Weights of a small image captioner: batches of 128.
Rows from block 8 of the image encoder of a small image captioner, named by matrix and row number. Rows with one number belong to one channel. Each number is 200 + 20 x the weight over its row's rms, rounded and kept within 0 to 999. All counts start at 0. After the name is the row's rms in percent of the matrix's.
After each channel's rows are labels from the 100 images, of 14976, where the channel reaches its highest value: "responds to" is what is common among them. Only what is clearly more common there than usual is listed. The data: regions of photos with short descriptions (Visual Genome). In brackets: how many of the 100, against the usual share in percent.
# convs0: first 3x3 conv (encoder.blocks.8.convs.0.weight, 96x96x3x3, standardized in use, each kernel summed), inputs 0-95
# convs1: second 3x3 conv (encoder.blocks.8.convs.1.weight, 96x96x3x3, standardized in use, transposed, each kernel summed), outputs 0-95

convs0.27,100,180,169,239,223,222,212,232,216,205,185,199,215,234,192,199,195,240,215,198,172,236,207,196,197,198,220,181,163,188,183,202,196,210,216,174,215,201,196,206,191,162,224,215,222,211,184,193,146,199,192,210,205,209,201,226,237,211,193,206,211,234,238,179,183,192,209,185,230,192,198,191,240,199,175,202,226,200,174,207,215,210,184,210,203,195,211,220,242,185,158,194,173,215,187,191,208
convs1.27,088,187,219,218,165,183,163,189,195,221,185,222,186,180,192,195,198,194,218,215,234,229,185,170,196,210,188,168,201,234,205,188,225,203,185,172,168,213,229,198,188,194,158,198,183,217,150,203,199,205,189,189,178,193,210,198,174,192,216,186,192,229,198,206,173,224,194,175,240,215,168,211,203,235,203,199,240,186,203,208,222,193,208,188,181,189,217,188,233,206,183,168,189,198,187,177,159
responds to: text has "blue" (29 vs 5.1)

convs0.44,102,189,203,185,216,146,228,218,185,164,209,194,192,206,242,236,187,201,187,205,209,212,176,229,194,205,218,216,219,189,200,176,225,188,195,203,238,197,225,240,184,196,186,186,198,173,206,188,198,183,191,170,189,193,170,184,194,187,181,227,191,194,227,221,225,204,182,200,228,177,204,202,222,206,242,195,198,204,207,218,210,251,180,187,214,201,217,219,211,243,195,205,183,239,198,225,181
convs1.44,098,182,215,174,193,211,233,220,186,240,202,161,188,217,169,216,225,219,205,157,201,199,216,178,202,195,172,199,203,218,197,200,237,215,212,203,176,188,164,204,202,181,221,189,176,223,185,197,216,213,227,222,252,171,197,220,194,170,190,179,218,190,204,204,210,221,231,203,175,179,196,174,182,205,214,209,229,161,186,199,165,176,226,202,222,174,186,179,226,202,193,202,192,197,184,216,186
responds to: text has "man" (30 vs 8.5)

convs0.48,114,201,211,171,186,210,181,218,234,200,202,189,210,208,230,204,226,197,202,181,210,226,175,218,174,187,194,228,209,182,193,208,226,188,205,198,222,167,192,204,178,173,203,216,216,213,155,202,218,221,213,226,206,230,189,225,242,213,224,223,183,209,195,210,217,155,197,189,228,193,190,185,173,205,160,205,207,211,199,145,191,226,210,197,169,194,184,223,201,239,199,199,172,171,212,229,200
convs1.48,105,218,192,204,214,235,174,161,197,188,164,221,196,216,225,167,185,204,252,231,191,212,214,187,172,189,209,221,205,214,181,223,180,192,253,202,156,188,217,206,208,226,208,191,201,218,218,214,191,180,198,204,212,220,195,181,196,195,215,213,204,190,215,203,202,202,227,173,208,215,209,128,221,218,185,186,212,180,186,212,225,227,210,225,196,213,190,204,200,196,211,220,176,212,195,203,234
responds to: text has "sign" (26 vs 1.9)

convs0.12,085,174,204,174,250,212,185,216,192,206,240,231,218,162,253,201,177,204,181,159,193,159,203,208,191,255,184,200,194,174,180,203,222,227,210,193,178,175,212,197,186,201,195,202,198,193,223,201,211,180,183,212,193,234,210,215,179,217,223,214,227,204,196,199,197,208,219,191,162,170,239,199,240,210,199,212,216,185,196,193,195,195,230,204,175,213,206,193,197,211,211,218,204,185,195,211,186
convs1.12,122,190,173,210,206,218,175,178,193,199,203,193,228,194,237,236,195,172,217,217,169,245,187,202,177,221,226,212,233,187,211,228,211,213,205,179,189,188,220,235,208,232,173,205,196,164,223,212,198,223,205,218,228,180,220,217,230,203,221,237,193,215,199,182,214,231,210,192,213,167,212,173,177,209,166,205,217,206,230,228,215,204,207,202,191,165,222,226,200,206,197,180,199,174,202,217,197
responds to: text has "sign" (33 vs 1.9); text has "white" (29 vs 11.6)

convs0.42,093,180,217,153,184,169,191,186,191,219,219,179,222,204,225,228,214,206,165,196,171,204,237,217,179,221,207,168,186,193,211,211,206,200,188,179,195,209,214,195,164,214,187,211,213,198,189,219,189,198,190,204,236,214,209,223,206,214,173,205,213,180,207,184,203,197,218,163,249,239,169,199,206,164,175,183,197,169,153,228,208,225,220,195,191,181,212,208,204,187,180,183,232,208,213,191,215
convs1.42,117,206,176,204,194,202,198,182,219,220,222,230,195,165,227,219,172,207,223,213,210,196,176,166,213,183,231,198,218,183,184,228,211,188,182,188,183,193,207,196,213,193,186,175,221,172,182,189,215,229,178,213,211,193,180,170,214,215,190,183,172,195,171,251,215,204,195,189,171,176,201,208,213,226,190,189,208,234,232,164,218,216,219,171,213,198,244,230,221,215,213,203,215,175,218,182,230
responds to: text has "man" (28 vs 8.5)

convs0.19,131,183,217,195,208,207,218,219,203,237,183,138,176,213,247,189,222,225,219,174,202,212,181,199,204,219,147,214,218,223,183,209,205,191,208,190,210,192,186,211,214,184,211,176,197,192,212,231,188,218,218,206,179,215,179,199,194,212,206,210,199,190,177,197,192,246,164,208,190,180,160,216,205,200,187,252,187,219,207,205,180,193,206,225,185,244,208,181,199,168,199,213,184,182,213,192,191
convs1.19,088,189,211,220,169,200,175,193,219,220,220,245,152,238,193,194,220,221,210,185,157,191,200,217,203,191,202,183,219,207,205,215,228,235,177,196,225,212,198,228,214,191,236,172,191,223,190,198,222,189,196,201,189,199,176,199,238,174,208,187,187,215,209,204,207,141,179,190,212,209,154,222,208,194,194,182,225,220,187,211,198,205,192,209,215,201,181,212,199,196,205,247,185,212,187,183,171
responds to: text has "sign" (26 vs 1.9)