A small image captioner, trained from scratch.
Data: trained on regions of photos with short descriptions (Visual Genome), 101725 training examples, 5.7 epochs.
Rows from block 2 of the image encoder of a small image captioner, named by matrix and row number. Rows with one number belong to one channel. Each number is 128 + 32 x the weight over its row's rms, rounded and kept within 0 to 255. All counts start at 0. Numbers have three digits each. After the name is the row's rms in percent of the matrix's.
After each channel's rows are labels from the 100 images, of 14976, where the channel reaches its highest value: "colour at peak" is the nearest of a few named colours to the mean colour under the peak. Only what is clearly more common there than usual is listed. The data: regions of photos with short descriptions (Visual Genome).
# convs0: first 3x3 conv (encoder.blocks.2.convs.0.weight, 64x64x3x3, standardized in use, each kernel summed), inputs 0-63
# convs1: second 3x3 conv (encoder.blocks.2.convs.1.weight, 64x64x3x3, standardized in use, transposed, each kernel summed), outputs 0-63

convs0.6 099:078129124117123121104091110163135076188175150110195168125143147091164180125110140226109173127103110111138117152165145113087088129107107112144097139088110131091150135080097104107197159125141167
convs1.6 127:121091121126152180110139161192122153118092125092194111133143164058120103110105112059185199141177095122174106152129163081087182135160139142109133117118125103111128118157108110135109149160157067
colour at peak: yellow

convs0.62 160:142129118171159143093115158136138088144123164180140103147152162090132043179155136163094100154137177138109116119129148177154166119161161120124144134139183151135148150123145145167122151000141125
convs1.62 120:096099123145120115168179134142128175114157118111158092141161131115147183186122099104180095136110154104087167084162094116167133071101104155152115129108135040152126064141157106145084182177141152
colour at peak: red

convs0.42 064:082054193175142163151105170139099119196108180134118170157139122114106150162148174164117121083113147172153151120157092124174134084124139101079178081131108160131101105101111127080094104163118133
convs1.42 106:143135144098140158124162143183109131121138182082125137160140084070135105187093111111061163123075117125102113207086099109220184129183147143142125109125140136104157117117162128167123158155141133
colour at peak: red

convs0.19 074:137166130114115104076056178138159118099106072134153101131100169156163110067107176150164155197131173136133212154093152155136108117108092147122176082164118113147168139129133106125136132130129070
convs1.19 104:069139145149104116098160085141137121092153086113157152197133156139160191069113165099135168107163068067119092164132112129082160096092127097120088117156129128159181153158160160120114120189146115
colour at peak: green

convs0.13 094:093170115140104175158077104140109146128136141108084112162119201106103123089137140066110133083145132160099147103149121195117146117110076143114107222102118124208089109128162093112104146086123116
convs1.13 095:156149103123155122163126126133122093079115112080141105123137164086136150116143080136148118146120040107148176187182207108113161130146149084124177136140166142086178156136133138096099139143198179
colour at peak: cyan

convs0.27 079:149124132094147184131139113132119073135126103136132099184099147108123086111107204137161187120138144152101172111153096121158123130077107128065086031126068165134126143091113117126120144139082068
convs1.27 117:105158154138147073110126109110175125114118036101153106122132138196055115126111182110117179130122118129086085162092108123153126195102124108162045100154114144117128133136083130170085140147142113
colour at peak: green

convs0.39 109:070171128096137115081181127107123135127126136084043138137125131136114144107140132151102153208188109089064138120112091165175118126167092108096153089113107090104149102160142093144171153132104067
convs1.39 101:177185099107159113149070125162174144141114145158095122112124114048142103140095079132161138115141165115085143104115186089105111128035116129117079103128092149139102106173077108092114104103160153
colour at peak: pink

convs0.10 124:089108099105156146082146172110060144103125154145055091154112116078107115165135138125192137125153085051117140119162132099185121110181177148047145137095152134146142143097095140094143144132142123
convs1.10 113:139113118141131125134137119129217094129135125088065133158125090074157128108146141118130166102154156095101122063129166162140129070074141123082069119154098100173138103111182098104089172119194100
colour at peak: red; purple

convs0.33 067:141161123155138109150162050123163143090150116096118114106128113164117144121195132077165147156125090117170097177126162157060134156124153146133127097156030144161148084147104201107133140126102152
convs1.33 092:156071142175181133105112179197128110173119133119138100160124132077149137123093123151079081125137145130115139145127171125148067125123135077104129118097070211086098182125074156167113105105128146
colour at peak: red

convs0.54 074:071135100144107129127133175108136203088202139100185191125178152104107143070143146143121113182178165112078142126158131120113108085132155097115191134119112098101180124101138170154128162128126129
convs1.54 100:151157133081137101119083174138102076060154130134152109075128132135146111065104161153115134117163125086103136130109217103147090069130158166114173093115136124138100114115176184105085078136167131
colour at peak: white; pink

convs0.50 067:084106158098138135156121128135118115016163137081167170076128148153138124084163088138188145062171141124147111137110156124133102093152124127094162081179091099137122143130155160128130145054139115
convs1.50 088:118118100108144119112136098100086089096080113147103105103189100118146160103158134107116122090157111102141155108151087230149098058094103166115097079110198186087143146113154148112123138086124114
colour at peak: red

convs0.26 107:106108224084137140159123099123156117151086099144119051120105125126154069158118146159084091147108162112142112152169116094129159091100183111079104143105161080103129132136067111136093079091110155
convs1.26 110:154118117114104148113128078162185156086102131093133069134077137124133165115153135149137108164112124177148140097128156216176112129119171078134153179119099166197199123124170091109131155146096116
colour at peak: cyan

convs0.36 090:087116111083123145155028114096093148119158174097105097103136163087113090096173117116081127171179075148111137153145132133109110108107164085117117068108095131122150106092155189097140101070139125
convs1.36 078:124098112132102117162143082115163091159044160138151086147118156109153153150091123108117158132134158095109118134073151114205129144087111101143172091091125213059112137156143111094147124133082176
colour at peak: green; cyan

convs0.38 084:102158107155122143145144107145144155079110176059210138097212117140153102050133146147117119139128165137107174134070093170148117097101078127092154128142094115128131075133095155164126124085131155
convs1.38 120:156160097143130101106138157143097136096134152085163087097174123095099155105116090169148198047146114144102143071162147183144094095139182169140127167131134100155141128097191151121140094191150115
colour at peak: red

convs0.22 127:132164095214097108110130119145173125081128106101075108102116150155165106175125103078086125157146065157159071173153123121181148131124099124152169134094056123139119094129164098126137106181106161
convs1.22 107:140206126137106161139096132083078140161153081122086145157103104146153116135124147123148172142129112120163182163158069117150140113097124117112170144133081134130128147058045103067149152055146127
colour at peak: blue

convs0.14 093:059167079124101103143100165116169158173125088147085125127067156121108091122123124134176108155057098104133185131123123093100080161156124102152100051150108145160119121194112125141108140132100083
convs1.14 103:140142120130148064049133079102133133164097068134082154163101149187120123091119135104058077120163094125125129092134159067096140114104124086108070120156119103104159106197157122118106104148137130
colour at peak: green

convs0.61 090:147098152162086143116181100139137087109213123104175151097079092182168131111192132160138175143082132108108154142085093136091121113074114108132092160149115152181174122103114102109191131119142105
convs1.61 080:147072126166177098079124127151151069171110104133076117104120152187167140131068174134189136110126112088174098134152057116116128189159120142153095142087115183141134089125108134170126118139122087
colour at peak: yellow

convs0.46 119:098117119154181135143084114126109095194106139099145176086156121132092134131170099165118156109113099148073113176109113131106169110119135065074099176171148176164152102170101155076092197125131140
convs1.46 095:115086124203127129150083111143078194167120156210114136077114111097202124146109136125140138129130185104129125153131122116144105126181129123080144124106118115085093143194113108133069108180145166
colour at peak: red

convs0.63 139:133109111167129129179101148168090100147078123113160142139115125164129134141132125129061161079091152085128076136105120107045119172123179198138181089135138139145184139104113144179108127096122062
convs1.63 103:131149079122084132110159090132144128195140178177100113121109178111143120111160152151185149104155136070118151094145145128089085098129097145111112116085124051080067093133080131065152092097111130
colour at peak: orange

convs0.8 124:118096118120095136130054121090121177095121154117130114142116095174136163135102144203116104131159177130104165159091109135122129076097096160151129027121103112111091155107113168046161122115096132
convs1.8 100:044089160133106119180172147182146118112085186176112127179132108081139139163101161129146122106091087109088157124110128144111123132073138099133134039131144127143129157129134116192088112136122186
colour at peak: green

convs0.25 119:122194135123091104089110165141167149143137151121133178158086144186125164199191134166153106124137162084185167128187126142141145177095090127130152082126148123126135165148068179133133096117100160
convs1.25 124:181091132166168142098095112125133121123130102131087105104126111147197093107159105111144124072152090164185118038093112103125151140176142172104196106094151079083145137115163108101146143112082115
colour at peak: blue

convs0.40 117:133089087161151179102067145141093115164116157173104112147120107125129133156128130125224060087157152148033143128168117116162131131156138137127079131068117153127150145160137155114109098186127135
convs1.40 099:096168065138097100138170123166118099127104120128058106177164116090132160175160191156082111161108119156114147149127106181215124138184133105121120105184115140103090142158126159142171142151098136
colour at peak: green

convs0.2 060:139107147158154079193100153135118115126099071125088064136151120113167107066145135169152174134100119129134115127119119114144108116101122106114118049175049087179115140146119199081133116105121173
convs1.2 085:104090113133113086089106182176117166139098182136163118128127128162108126149089092145131166080145155112165076144079076169135131133138123145022131114146088154136106158148110133178123118109077067
colour at peak: cyan

convs0.29 129:157154204123132134151087137151156145151123121148148174118122125138111147142071149071181159163086074149112089098183112103137157156112126145143094091124150127050117036126129141129101063142133106
convs1.29 102:181090124116085143125115140156168194119167188144130148143141157130109117125175186116133099105165171157079142067159084154120124106153132132120141156153170122178131083184196091135149176105141164
colour at peak: red

convs0.30 092:085130167204130127118133130139131128124126165147176145123113144038157089102152133115145140087115143175120063071193169139157134144130146081082097084162135107065179085126123131141141094139136103
convs1.30 092:072151178204118182100133122114108132117167151156097141084157123136089141147134186115093171152137129189108161131095128058169166154180082188128114073143143138146103087145103115116138121108126095
colour at peak: cyan

convs0.32 114:157146122137143089115135159147184155150135068112113077140165156085131115141179088071129127089114100118177110175185146124144108113076119079094118096143057120161152148121175163101174123094070123
convs1.32 096:124093137131117096147113103155194130080088233090130117153166109132094127199104141146113093152193133121107133122134122132148117157141136158199126112067095192117092103115110129130145113102081158
colour at peak: red

convs0.0 089:129111111173139114149147174189119128101131156103186193094113124127121146075106088103168104141171136131129137141143244108111072126146162149117107119097105116144114093107165111164100141071179154
convs1.0 081:097148144132168176084138175088141168129152048125098113162110198134184161099116088129122103095147112089181122145163160095098192125129129111071169091097132123090146175116126147134106122099163096
colour at peak: green

convs0.31 117:117138179153172166154120148154150194165131174129064185135103126149121157140130105037125203113089076129135117117149142080097162105110105132145137135150136159119137135089141109131122129217101121
convs1.31 096:107112167095091159162090108131112098174143172111075097100112090149148119203177126130151121116147180150110139137130186194114097104121161113169157171156115078140140092102146097210125162109104132
colour at peak: pink