From a checkpoint of a small image captioner: decoder activation swiglu.
Rows from block 7 of the text decoder of a small image captioner, named by matrix and row number. Rows with one number belong to one neuron. Each number is 500 + 50 x the weight over its row's rms, rounded and kept within 0 to 999. All counts start at 0. Numbers have three digits each. After the name is the row's rms in percent of the matrix's.
After each neuron's rows are labels from the 100 texts, of 14976, where the neuron reaches its largest size: "fires on" is the input token at the peak. Only what is clearly more common there than usual is listed. The data: regions of photos with short descriptions (Visual Genome). In brackets: how many of the 100, against the usual share in percent.
# gate: MLP gate (decoder.blocks.7.mlp.gate.weight, 384x128), inputs 0-127
# fc1: MLP up (decoder.blocks.7.mlp.fc1.weight, 384x128), inputs 0-127
# fc2: MLP down (decoder.blocks.7.mlp.fc2.weight, 128x384, transposed), outputs 0-127

gate.342 084:572474579536497594514378497540462602462523544513561472459504580466458523502566409537499461515478425453550582475428452560514508457506453431467451543471539467538566428567427547537479440441501503506554454513524493531517415408554386471607527443425543466552442531543544426490489527468506484432532513607527490492537438558528531539522466514500531526588477506442420443426536547512471512433554
fc1.342 086:474521525508505449481459574496560562445473484432417509426491558511552499535540451483462411537460415509549542472485541542584531453552478464456418521408500461517554374526408443529538489547523474502508483519459485540476511365558410462608530482413533499476465533500535409434449500442527510486577541626453423522462464594525491450484437476490509580566483508486433474483393511469540522447531
fc2.342 087:533532505397511417384509523439470561499536462385456528592398569494508401515521523468540469456508483453497492532509539527500517478471464489443544509412513538541485447513467558445554511435430451512510490411458484520534532418548500431409533495619439503614471507536556533532517500514511454521528511554412479438541514454509502552446506492471572608573429446536497425522496481630514527589518
fires on: "are" (11 vs 0.4); "is" (7 vs 2.4)

gate.164 095:467415469552539565607514478338534426430576616509576519521462507468483389530518522507533536508527563568474486459517456456525535529484542484494476477576413413484518488465489498487507499491538614580561565454472499547483502528581552530461490481526492555510485546507468494488555598560529531533445532437572508502506489504594558515545537500352486472490490484459605499403483497439462415513525
fc1.164 098:574593502515491431563609449525570475497437511523472470568539361570583503542525504506561503511502490491511455525555486430463464550521489433590496554494397556496454443549490531481453470461505418444507457430472509439445467492568454519425548536457461446527532453542407465413437501487516470544544524536585454394533488491524475448509550485538520520471567475546383389580496478530552500588525
fc2.164 102:505391456437557527504464572491540572514484438563554560455444435444523531486535481614504629503516531584472476510489449351521559531530449492448545502475496460600549435398539485523491493515405543439507499523560416500535431496486432557495569494600416517457488432525491423521485488517496520446509567472546484498497542474507573528510445540583555535491462591520471473533539490489578542511396
fires on: "with" (28 vs 1); "trees" (15 vs 0.2); "on" (15 vs 3); "signs" (11 vs 0)

gate.39 124:538516520537592435400470464428506393496498434624445494445482553515462411521453574536570494520552556531519637436536442448544516527465517561419540489456456442540538485483543490523432505522528526518503464573536469462479512577477581467463328511479484479559520480562554448547597483522437475520535511535501446455466535522486444519466536510552472474475595480551483461423522578544433488566476
fc1.39 115:455468480508494540554597506524492596528480506376602520500468510549507558549489398447433441464422485480523403498474548574466475488465541481549466485523525615443488522544444442548600488520496389516417564534503497441476506499525398545539553527535496531455446530469482536508380559492567519432415423474494549540489518454591535489503424424462569494502475509488547577541521437533585537462521
fc2.39 119:443588570471581472519474523434555463496517517504501415515551489475523490492478486442440500482439553573521436591453352525454515535449490506439375649534564504425479540565499552546491459470487501572492474479560524388512447517526463543474550468403487499510644537521566516528524509504466571503476467461518482521480503495529502574460397401455541427511472470478452559470542559485441542547476
fires on: "worn" (7 vs 0)

gate.71 102:438504496511516409542528569376452485476414563519491453487502445483457513482460494368504476451479568430550517511557537520486490497452560527449587381551472409541489480468555512451487514435492445522517437471529406457488479600394507402509530434539586519522475491568519475516519507442506425527527450475531496503556460523452431511453537554449478469446457416579558467438436592559523451439574
fc1.71 099:589565557555431441502365486441478528541523420522487448522540508470436535553515429575505443391466452470515527551527425538468444441512546474420539467477497453525587562483642539501445482522482524526547452434461474514430502512478474550546468551523552472438477508470466503518545443546539563505464516546553531481437658498405509466528533533521456443473525495497455438453571561620530472437516
fc2.71 094:508484480429441398463458436462528464485512464480438480502483611454461579479482439477431557587601480495479511542526476491525467463575574494417604443512413465624437567499481516512469559506525499450455460592432485410511456558558539570501435479494471507551558517434472490571519425465509473559584469557549496433497501533407542466521569613474500528416508489452522434458459435477455521498487
fires on: "worn" (12 vs 0); "says" (7 vs 0)

gate.328 093:538485508458538455460436525583482489463542473482505492521504490411540457479559539476503562536480559414514468464565617644337500445532530480485457568493534558548485516419549480465581459428596456487541574450593446472502428538503492554469531544531550511546532517501506494485549493510478380404484546515420503573520418559581507469540443539536500533433567495537426585475486507528494531473462
fc1.328 095:509510532550547564430581473435397332481476512528465496531486520491580542480419499495549596596522499501431450556448446529459489466501602527511436527544429498575516533507469411540476481488476452519499482530477531481467516606505460526521597584462437492516492530470417456426513487534434490495540465473547528415438516495418504555424537483421483593509570456465521548559526495480611491561436
fc2.328 094:473514457497520469489523593546491477453513561520462524481453467457494532513445490479500546478573442460436433463483518523549507474524637506544473481401465449537489483454488591509511524472464496545503488451508561522499590581563507442465568459491456584509442533462569424456470609481396501562514408517532533359581479465529466560609555611500473552463562506505420493573461506513468438586420
fires on: "with" (37 vs 1); "dirty" (11 vs 0)

gate.269 105:496476483456505471474427509523467545548591567486556563466474430466513400477497502502437471519538523453554539479477406562406517402503538552439503574493557433431438499521552461427523521425516417485471488636467507464547416571447474360522503487545532476540521485457483473479546489584492428504537504499511553451423491501593619490442422453468495454570430537451537524529537523514548597539491
fc1.269 105:585487496540479508512529517427535516527466429545430444577484565499577523437488497533556579555465493415520443599493518435573519492514522493465397515526495494554512546566517507506456348495457505443593570540504587523491530510511428537583468470490466459522531493579489582474438483496407578481527488468477508490527534498343426498543493442579519524459627472489441424445465477470430473519531
fc2.269 110:412411594527580482501490562516432577537543491581518476507557452450529513439506532439478524445522393521504498465555534400427554489430515461469505502489475461561494490507503505439566436524453594446580588486515549545485457496554537556487531559487499555535562403562416546562542527539534421497560552457481565563516547542457471496443540510546470448475543380531444434468456438555575473414465
fires on: "with" (10 vs 1); "is" (10 vs 2.4); "has" (8 vs 0.3)

gate.316 108:532499564477574535539537403531444527524495579515544449469519513499488609478533393444404499543483465543529576547423526443547459568556464469461499476587470412500526556501490549482561540526413478554508489548561421496535448474442471515452466483609518479501506498475509507497550519551525533380474604409583573507458429487446425557577539473490510517545481440435547485437537542389505585468521
fc1.316 100:530517478580497511455482543499527475496509508534408401505446549430439406538451525533564613530488495519389490566555472520454480497394557489420467512401494554544541594504595462473544436517422530510414458537506480503513490526584499501330508424483440534445495497487482542459485446569508476524464520501440490610482587461514541441471500566440564453443407484548487544489469473509468488460474
fc2.316 104:589498569521464597447481476536508470496405501507450393536593468548459416509492478525534478432446550490432513526516526511480503391447462499437613553503478479442517537470534466513488485471470515605543514528525510424421463485574632499414575470489511439499447464468481500518387406542480499436493527593479504558517431574614530486493469579543480486408478479498481492557527455542505531575441
fires on: "are" (9 vs 0.4); "arms" (8 vs 0); "legs" (7 vs 0.1)