Weights of a small image captioner.
Model: 6.53M parameters, 48-pixel images, encoder arch nf_resnet, encoder norm none_scaled_ws, encoder activation leaky_relu, encoder depths [4, 8, 4], encoder widths [64, 96, 144], decoder width 128.
Rows from block 8 of the image encoder of a small image captioner, named by matrix and row number. Rows with one number belong to one channel. Each number is 128 + 32 x the weight over its row's rms, rounded and kept within 0 to 255. All counts start at 0. Numbers have three digits each.
After each channel's rows are labels from the 100 images, of 14976, where the channel reaches its highest value: "place" is the part of the image that holds the peak. Only what is clearly more common there than usual is listed. The data: regions of photos with short descriptions (Visual Genome).
# convs0: first 3x3 conv (encoder.blocks.8.convs.0.weight, 96x96x3x3, standardized in use, each kernel summed), inputs 0-95
# convs1: second 3x3 conv (encoder.blocks.8.convs.1.weight, 96x96x3x3, standardized in use, transposed, each kernel summed), outputs 0-95

convs0.23:100146124184123112130114150136066097146164224133095095112183069189125112140073117091101162137158138112107186107124128106180113124169107097124143143115144052138186097155097104116102095151140118178079132130104153112090148138133159128089168173146151133105087106127147132120125190091180094079
convs1.23:113130090139114105099161111121139097144150117109120128106172106089134210105145142191123079084119070154148096192103117149178173163197078166149078133107161176147125139137089157132141167176151130163089132099074094153124186148120099120077077117129151117149127102124192158153170146103161115164
place: centre

convs0.56:137119116227107072157129101167169141077118113149161115110101138160123149072167146158126193179087162123080097159147131112131162156098128073165107112163157132103104070119118136163126155131069126133165075148183091169092088111154116123152167172135144099153140121100103134112117089112178069164
convs1.56:092081185152146108159159055151123139135124110110142101151138173175122101135100142189140164088163131111157104145121177089199076107047099132158148124173179082120132086147089130119082096141096118143143132149174183122126173091167187166133138138132120150126134137145098109128166122165145069069
place: centre

convs0.74:089131078117074161082082130124092072130174168090167156139116137123105104142096106142090087102148173103083087116142131088132087122121061141141139230130169113091081155119110119102157074166083163107123092151155125127189139090097167148134110142151140146166117200151102123089135096133107121091
convs1.74:171134190128167110132147097133138170165152158193114160094103131121142167164138081133086112129168094136080140179208123087149175116163099170123123058158165161101148167133161134173114140162150139151130168136103101152137157216118119061110122131153125118143122199155148157139173108126108177124
place: top centre

convs0.78:101057137068190121156144106090131131075095156170115180159155114113100131207144120136134166068150129144153153160129089088178178090121161125139117151110125056077184164158136127142139116065100152137161091086157155132143133174168160161104195187119121097117141111135129132141118123127118155103
convs1.78:113091140128094096222062135130129128125052143114121114134111072093105138088080091117104145127131097101130098147104129102137124189106108123107136182156139092122095111160133128128139096149055117071063082140114089104171077122128106119098133128156137152074124104137126061186115178181147136176
place: middle right

convs0.28:103087119141116121172165153093036158108115161140147158139152094108148100121061178108117106167166125118098116143074136140181088166092111073129117125096103091101082147137140105183112114119152128105086141085095133124098104120116136153091059178133071148103166192160150084111142067132163082131
convs1.28:123149125152148118153146159197113124166096133141089097106118159064154097146070174114171170133099131104161188116109151138177170156123134130146098120108122170138102144171135129166114111184057232091140151106162070142124155154147142102120140115117063172165093092103128179132184123132111099137
place: bottom centre

convs0.66:070158099145192129157115074173134121103148110153150075144134126127095143147116140194147153120149127161146166097139156123113175134110145106114127126054167125177160095145107138157176123142100166104129158115159151096148194127148133096170135153098167196084193154116099145141224128115183174110
convs1.66:122078131077165079101180079051150139152117132130105129146070093074076163144117169167128156136160148145152145113131114146072104116098075207183126138093152094106084134168157056147135124106140132156159183144110124087136135111122089120105149104089131100100084118120141115096126107065103083097
place: centre

convs0.82:122129100149123173102064099108096129132187125117151116123086195139089148113075143126152168138125111095153141158136073091162103122080119105119094118135089220107106092092093151166186145122143127147166144149089082200141124112155109129099144079074074090153135168123101141154171172134191118148
convs1.82:116065149128116166122187137117094048163120132127094075168131143109179091176139131114146113097079143166056181136173065117112188087101114146175138054166133130119129107119125143174135096090095134128119099176159171106113089118106097132142130108165083130171149130152139115126102204155134123115
place: bottom right; bottom left

convs0.10:155167171098111127188078105127120084155112083154167045148149181107181123118191127155104133136131121078123142122089090176162159160087175149127111142158140142141135059117166141092132174143135121102139175135128117168099126120146093085145145125158114133137175135158142111136042063138172178090
convs1.10:089160165111121164192172108170180111147064159109087112127079152087109091061122129096172100138096126098130112102109073113083084109135129118068162157197098104169112066127119123062148138129089107139177152094118130138147150165106123138099120151177090116147144127194130096096090155120095150136
place: middle right

convs0.26:149170105151131092128143180141172147109098122100144128088115126163126166108086169124126095146106123156146211094100134142152156052100131135121134153172218137088148090056169118144181137105103092095141178161090131078105156082096149125143117122130136050098117144101131148124133150114189083171
convs1.26:155108143139092169083094095140112131115151124080137101131078121119111049153080145165210114116142122101123184109196098093141152121087144091107056107167125123149154057119078101140173157133093134106181138178165109131133133113164109108143112150075126150135165159093170112081148119092103088084
place: centre

convs0.14:134095113139138086104120120109107151149113133109124129083090146206092142105079106133103136159148150162136192130147175108130118188073101118108125056179151127122078132136120096138203141140090141191141177113123176121126148076114099113136131094139124083101101153057176157100124220101153137107
convs1.14:113100130135108145119132137122124122056163133084108131137176113081133115112173149122109136120113133122130178131109137072159205127034133174172100142113123133127131085143123119172182093093123146139143154161175089083178069117105104154091131094185110199161144120149154126159088205123182162124
place: middle left

convs0.71:121152163130128106071110169120160070182201163157124135115137094103147138125099121103165100110114130177153128069134196089091184074125109169094132142114161160112134142143130176135116098161111120160115129148135079123131165107111148207116056101118134064125108110083082097137136103170141087195
convs1.71:087106073105135143181090086166109137135121141110122120115120166130210097135121111157103177115160096132177107129163122084113126106127147014125154130137154172174120113136137146183143135110118173060120152145136164102136099139154100142132087087153112130154133059114115154171109161142048171182
place: centre

convs0.95:173124133161122113142134138133119114120101124074196196128127172145157100086082108118151055183148145163121136114140131123102113066101082180153108138158114116120166113127097084080109184144132093119120139152231079155117128087105111104113117148190139132105152156151141107138103129133220100088
convs1.95:127107121168141069126182202116063151104136146188107106156163122097149093145157108086118162116169070170119166148059123078137120078126117089142144134141131126186084092154150159153099130113090093171179189169116124141096131170092144149176158130084147086155134162096134146095134082147151145152
place: centre

convs0.24:144085113167058144173182156189129133128139198100106084070085138136066117145095162168109133137088123088115114161124126176101146100118068076116161115168107131129126127137131151130166114158101150079173096112107085163116115047119123094137103164169113116084153151152087070124120127099077098126
convs1.24:093142168152163125103139133123110143105141179116123184127067160172168133143094098091108134138110187185099116117155051149126151156063126173128080139105132170109081088099136080113066116123081185140150131091130109117146179083167144153087115108180088132115117095187138147084127118100123161182
place: top centre

convs0.33:175125117162144085140173072116168162108082122119132158149148156090126108172086161109108186135122136131110110123128056102101081154111141117144149187110119085080113169163145178115171103096106093100187150141082174175191120197157154155135177090108088154081146127168121179120114120121107142157
convs1.33:107164154112131124169114114143102153118105078191160144166148177155116147085109146139187164157178139087146074116134105096149147144082132087132118146097160127098113198127176122123117098151077134085108145203149195137109094056183164116128161111183145120118172102137120085182142160138121124076
place: centre

convs0.7:156109104114138104116141091096110131091105129083076159177066084127117131169106129094133136109135141173108185176149174156173170110146188147152105130162092089104160175119139127143101181101156145093091070078130091110135071144125151086095165113137115080146119155073080118120157097160127041131
convs1.7:122125172149135102156172145125130158110050175162130128131156073151122098123089155140123147104061086079095126092145126235122087099064139098133154137141128147141152126174139100163125168128048118095200112076123119119105105109120065143153135127140075077103124101133144096116109127165145086133
place: centre

convs0.2:090093104099159073122102126144141165092151138123164098163123182115121144136089136160146031104103162134187112140117096112111115062073111118096104113167146183119138092120111133156216134095124099131170141092124088078120090083154147113126122159122087077125179093075147153109082090160157154132
convs1.2:087137170163103155121165068169164110126064102112149128093106136163119079124079106113166088164177101139126118086157139060101114150114136128157117126114171067158149135163103083168150174155135149120106153112213170162088121125109092126155154154129121102143177084170122100160130144139216142089
place: middle right

convs0.20:179150169120151167132123128159099184165131188086168105123188145098176119125133159112137124170114080094098124113114105130175094092173126109115137173123102100121080154089148154150093149126116175133094156094088111119110097103160072087118024162109181150087132126102139100170116195167141102115
convs1.20:104125063096139176088143098146159120070168096142105157066085118129109093128143112092136121095156143111167209143145092130149135110172076158201145144115110177147078072146118163150167102171150125089091155112152083089161117098088103148127093116174120133185078125196124129134111148141089120128
place: bottom right; middle right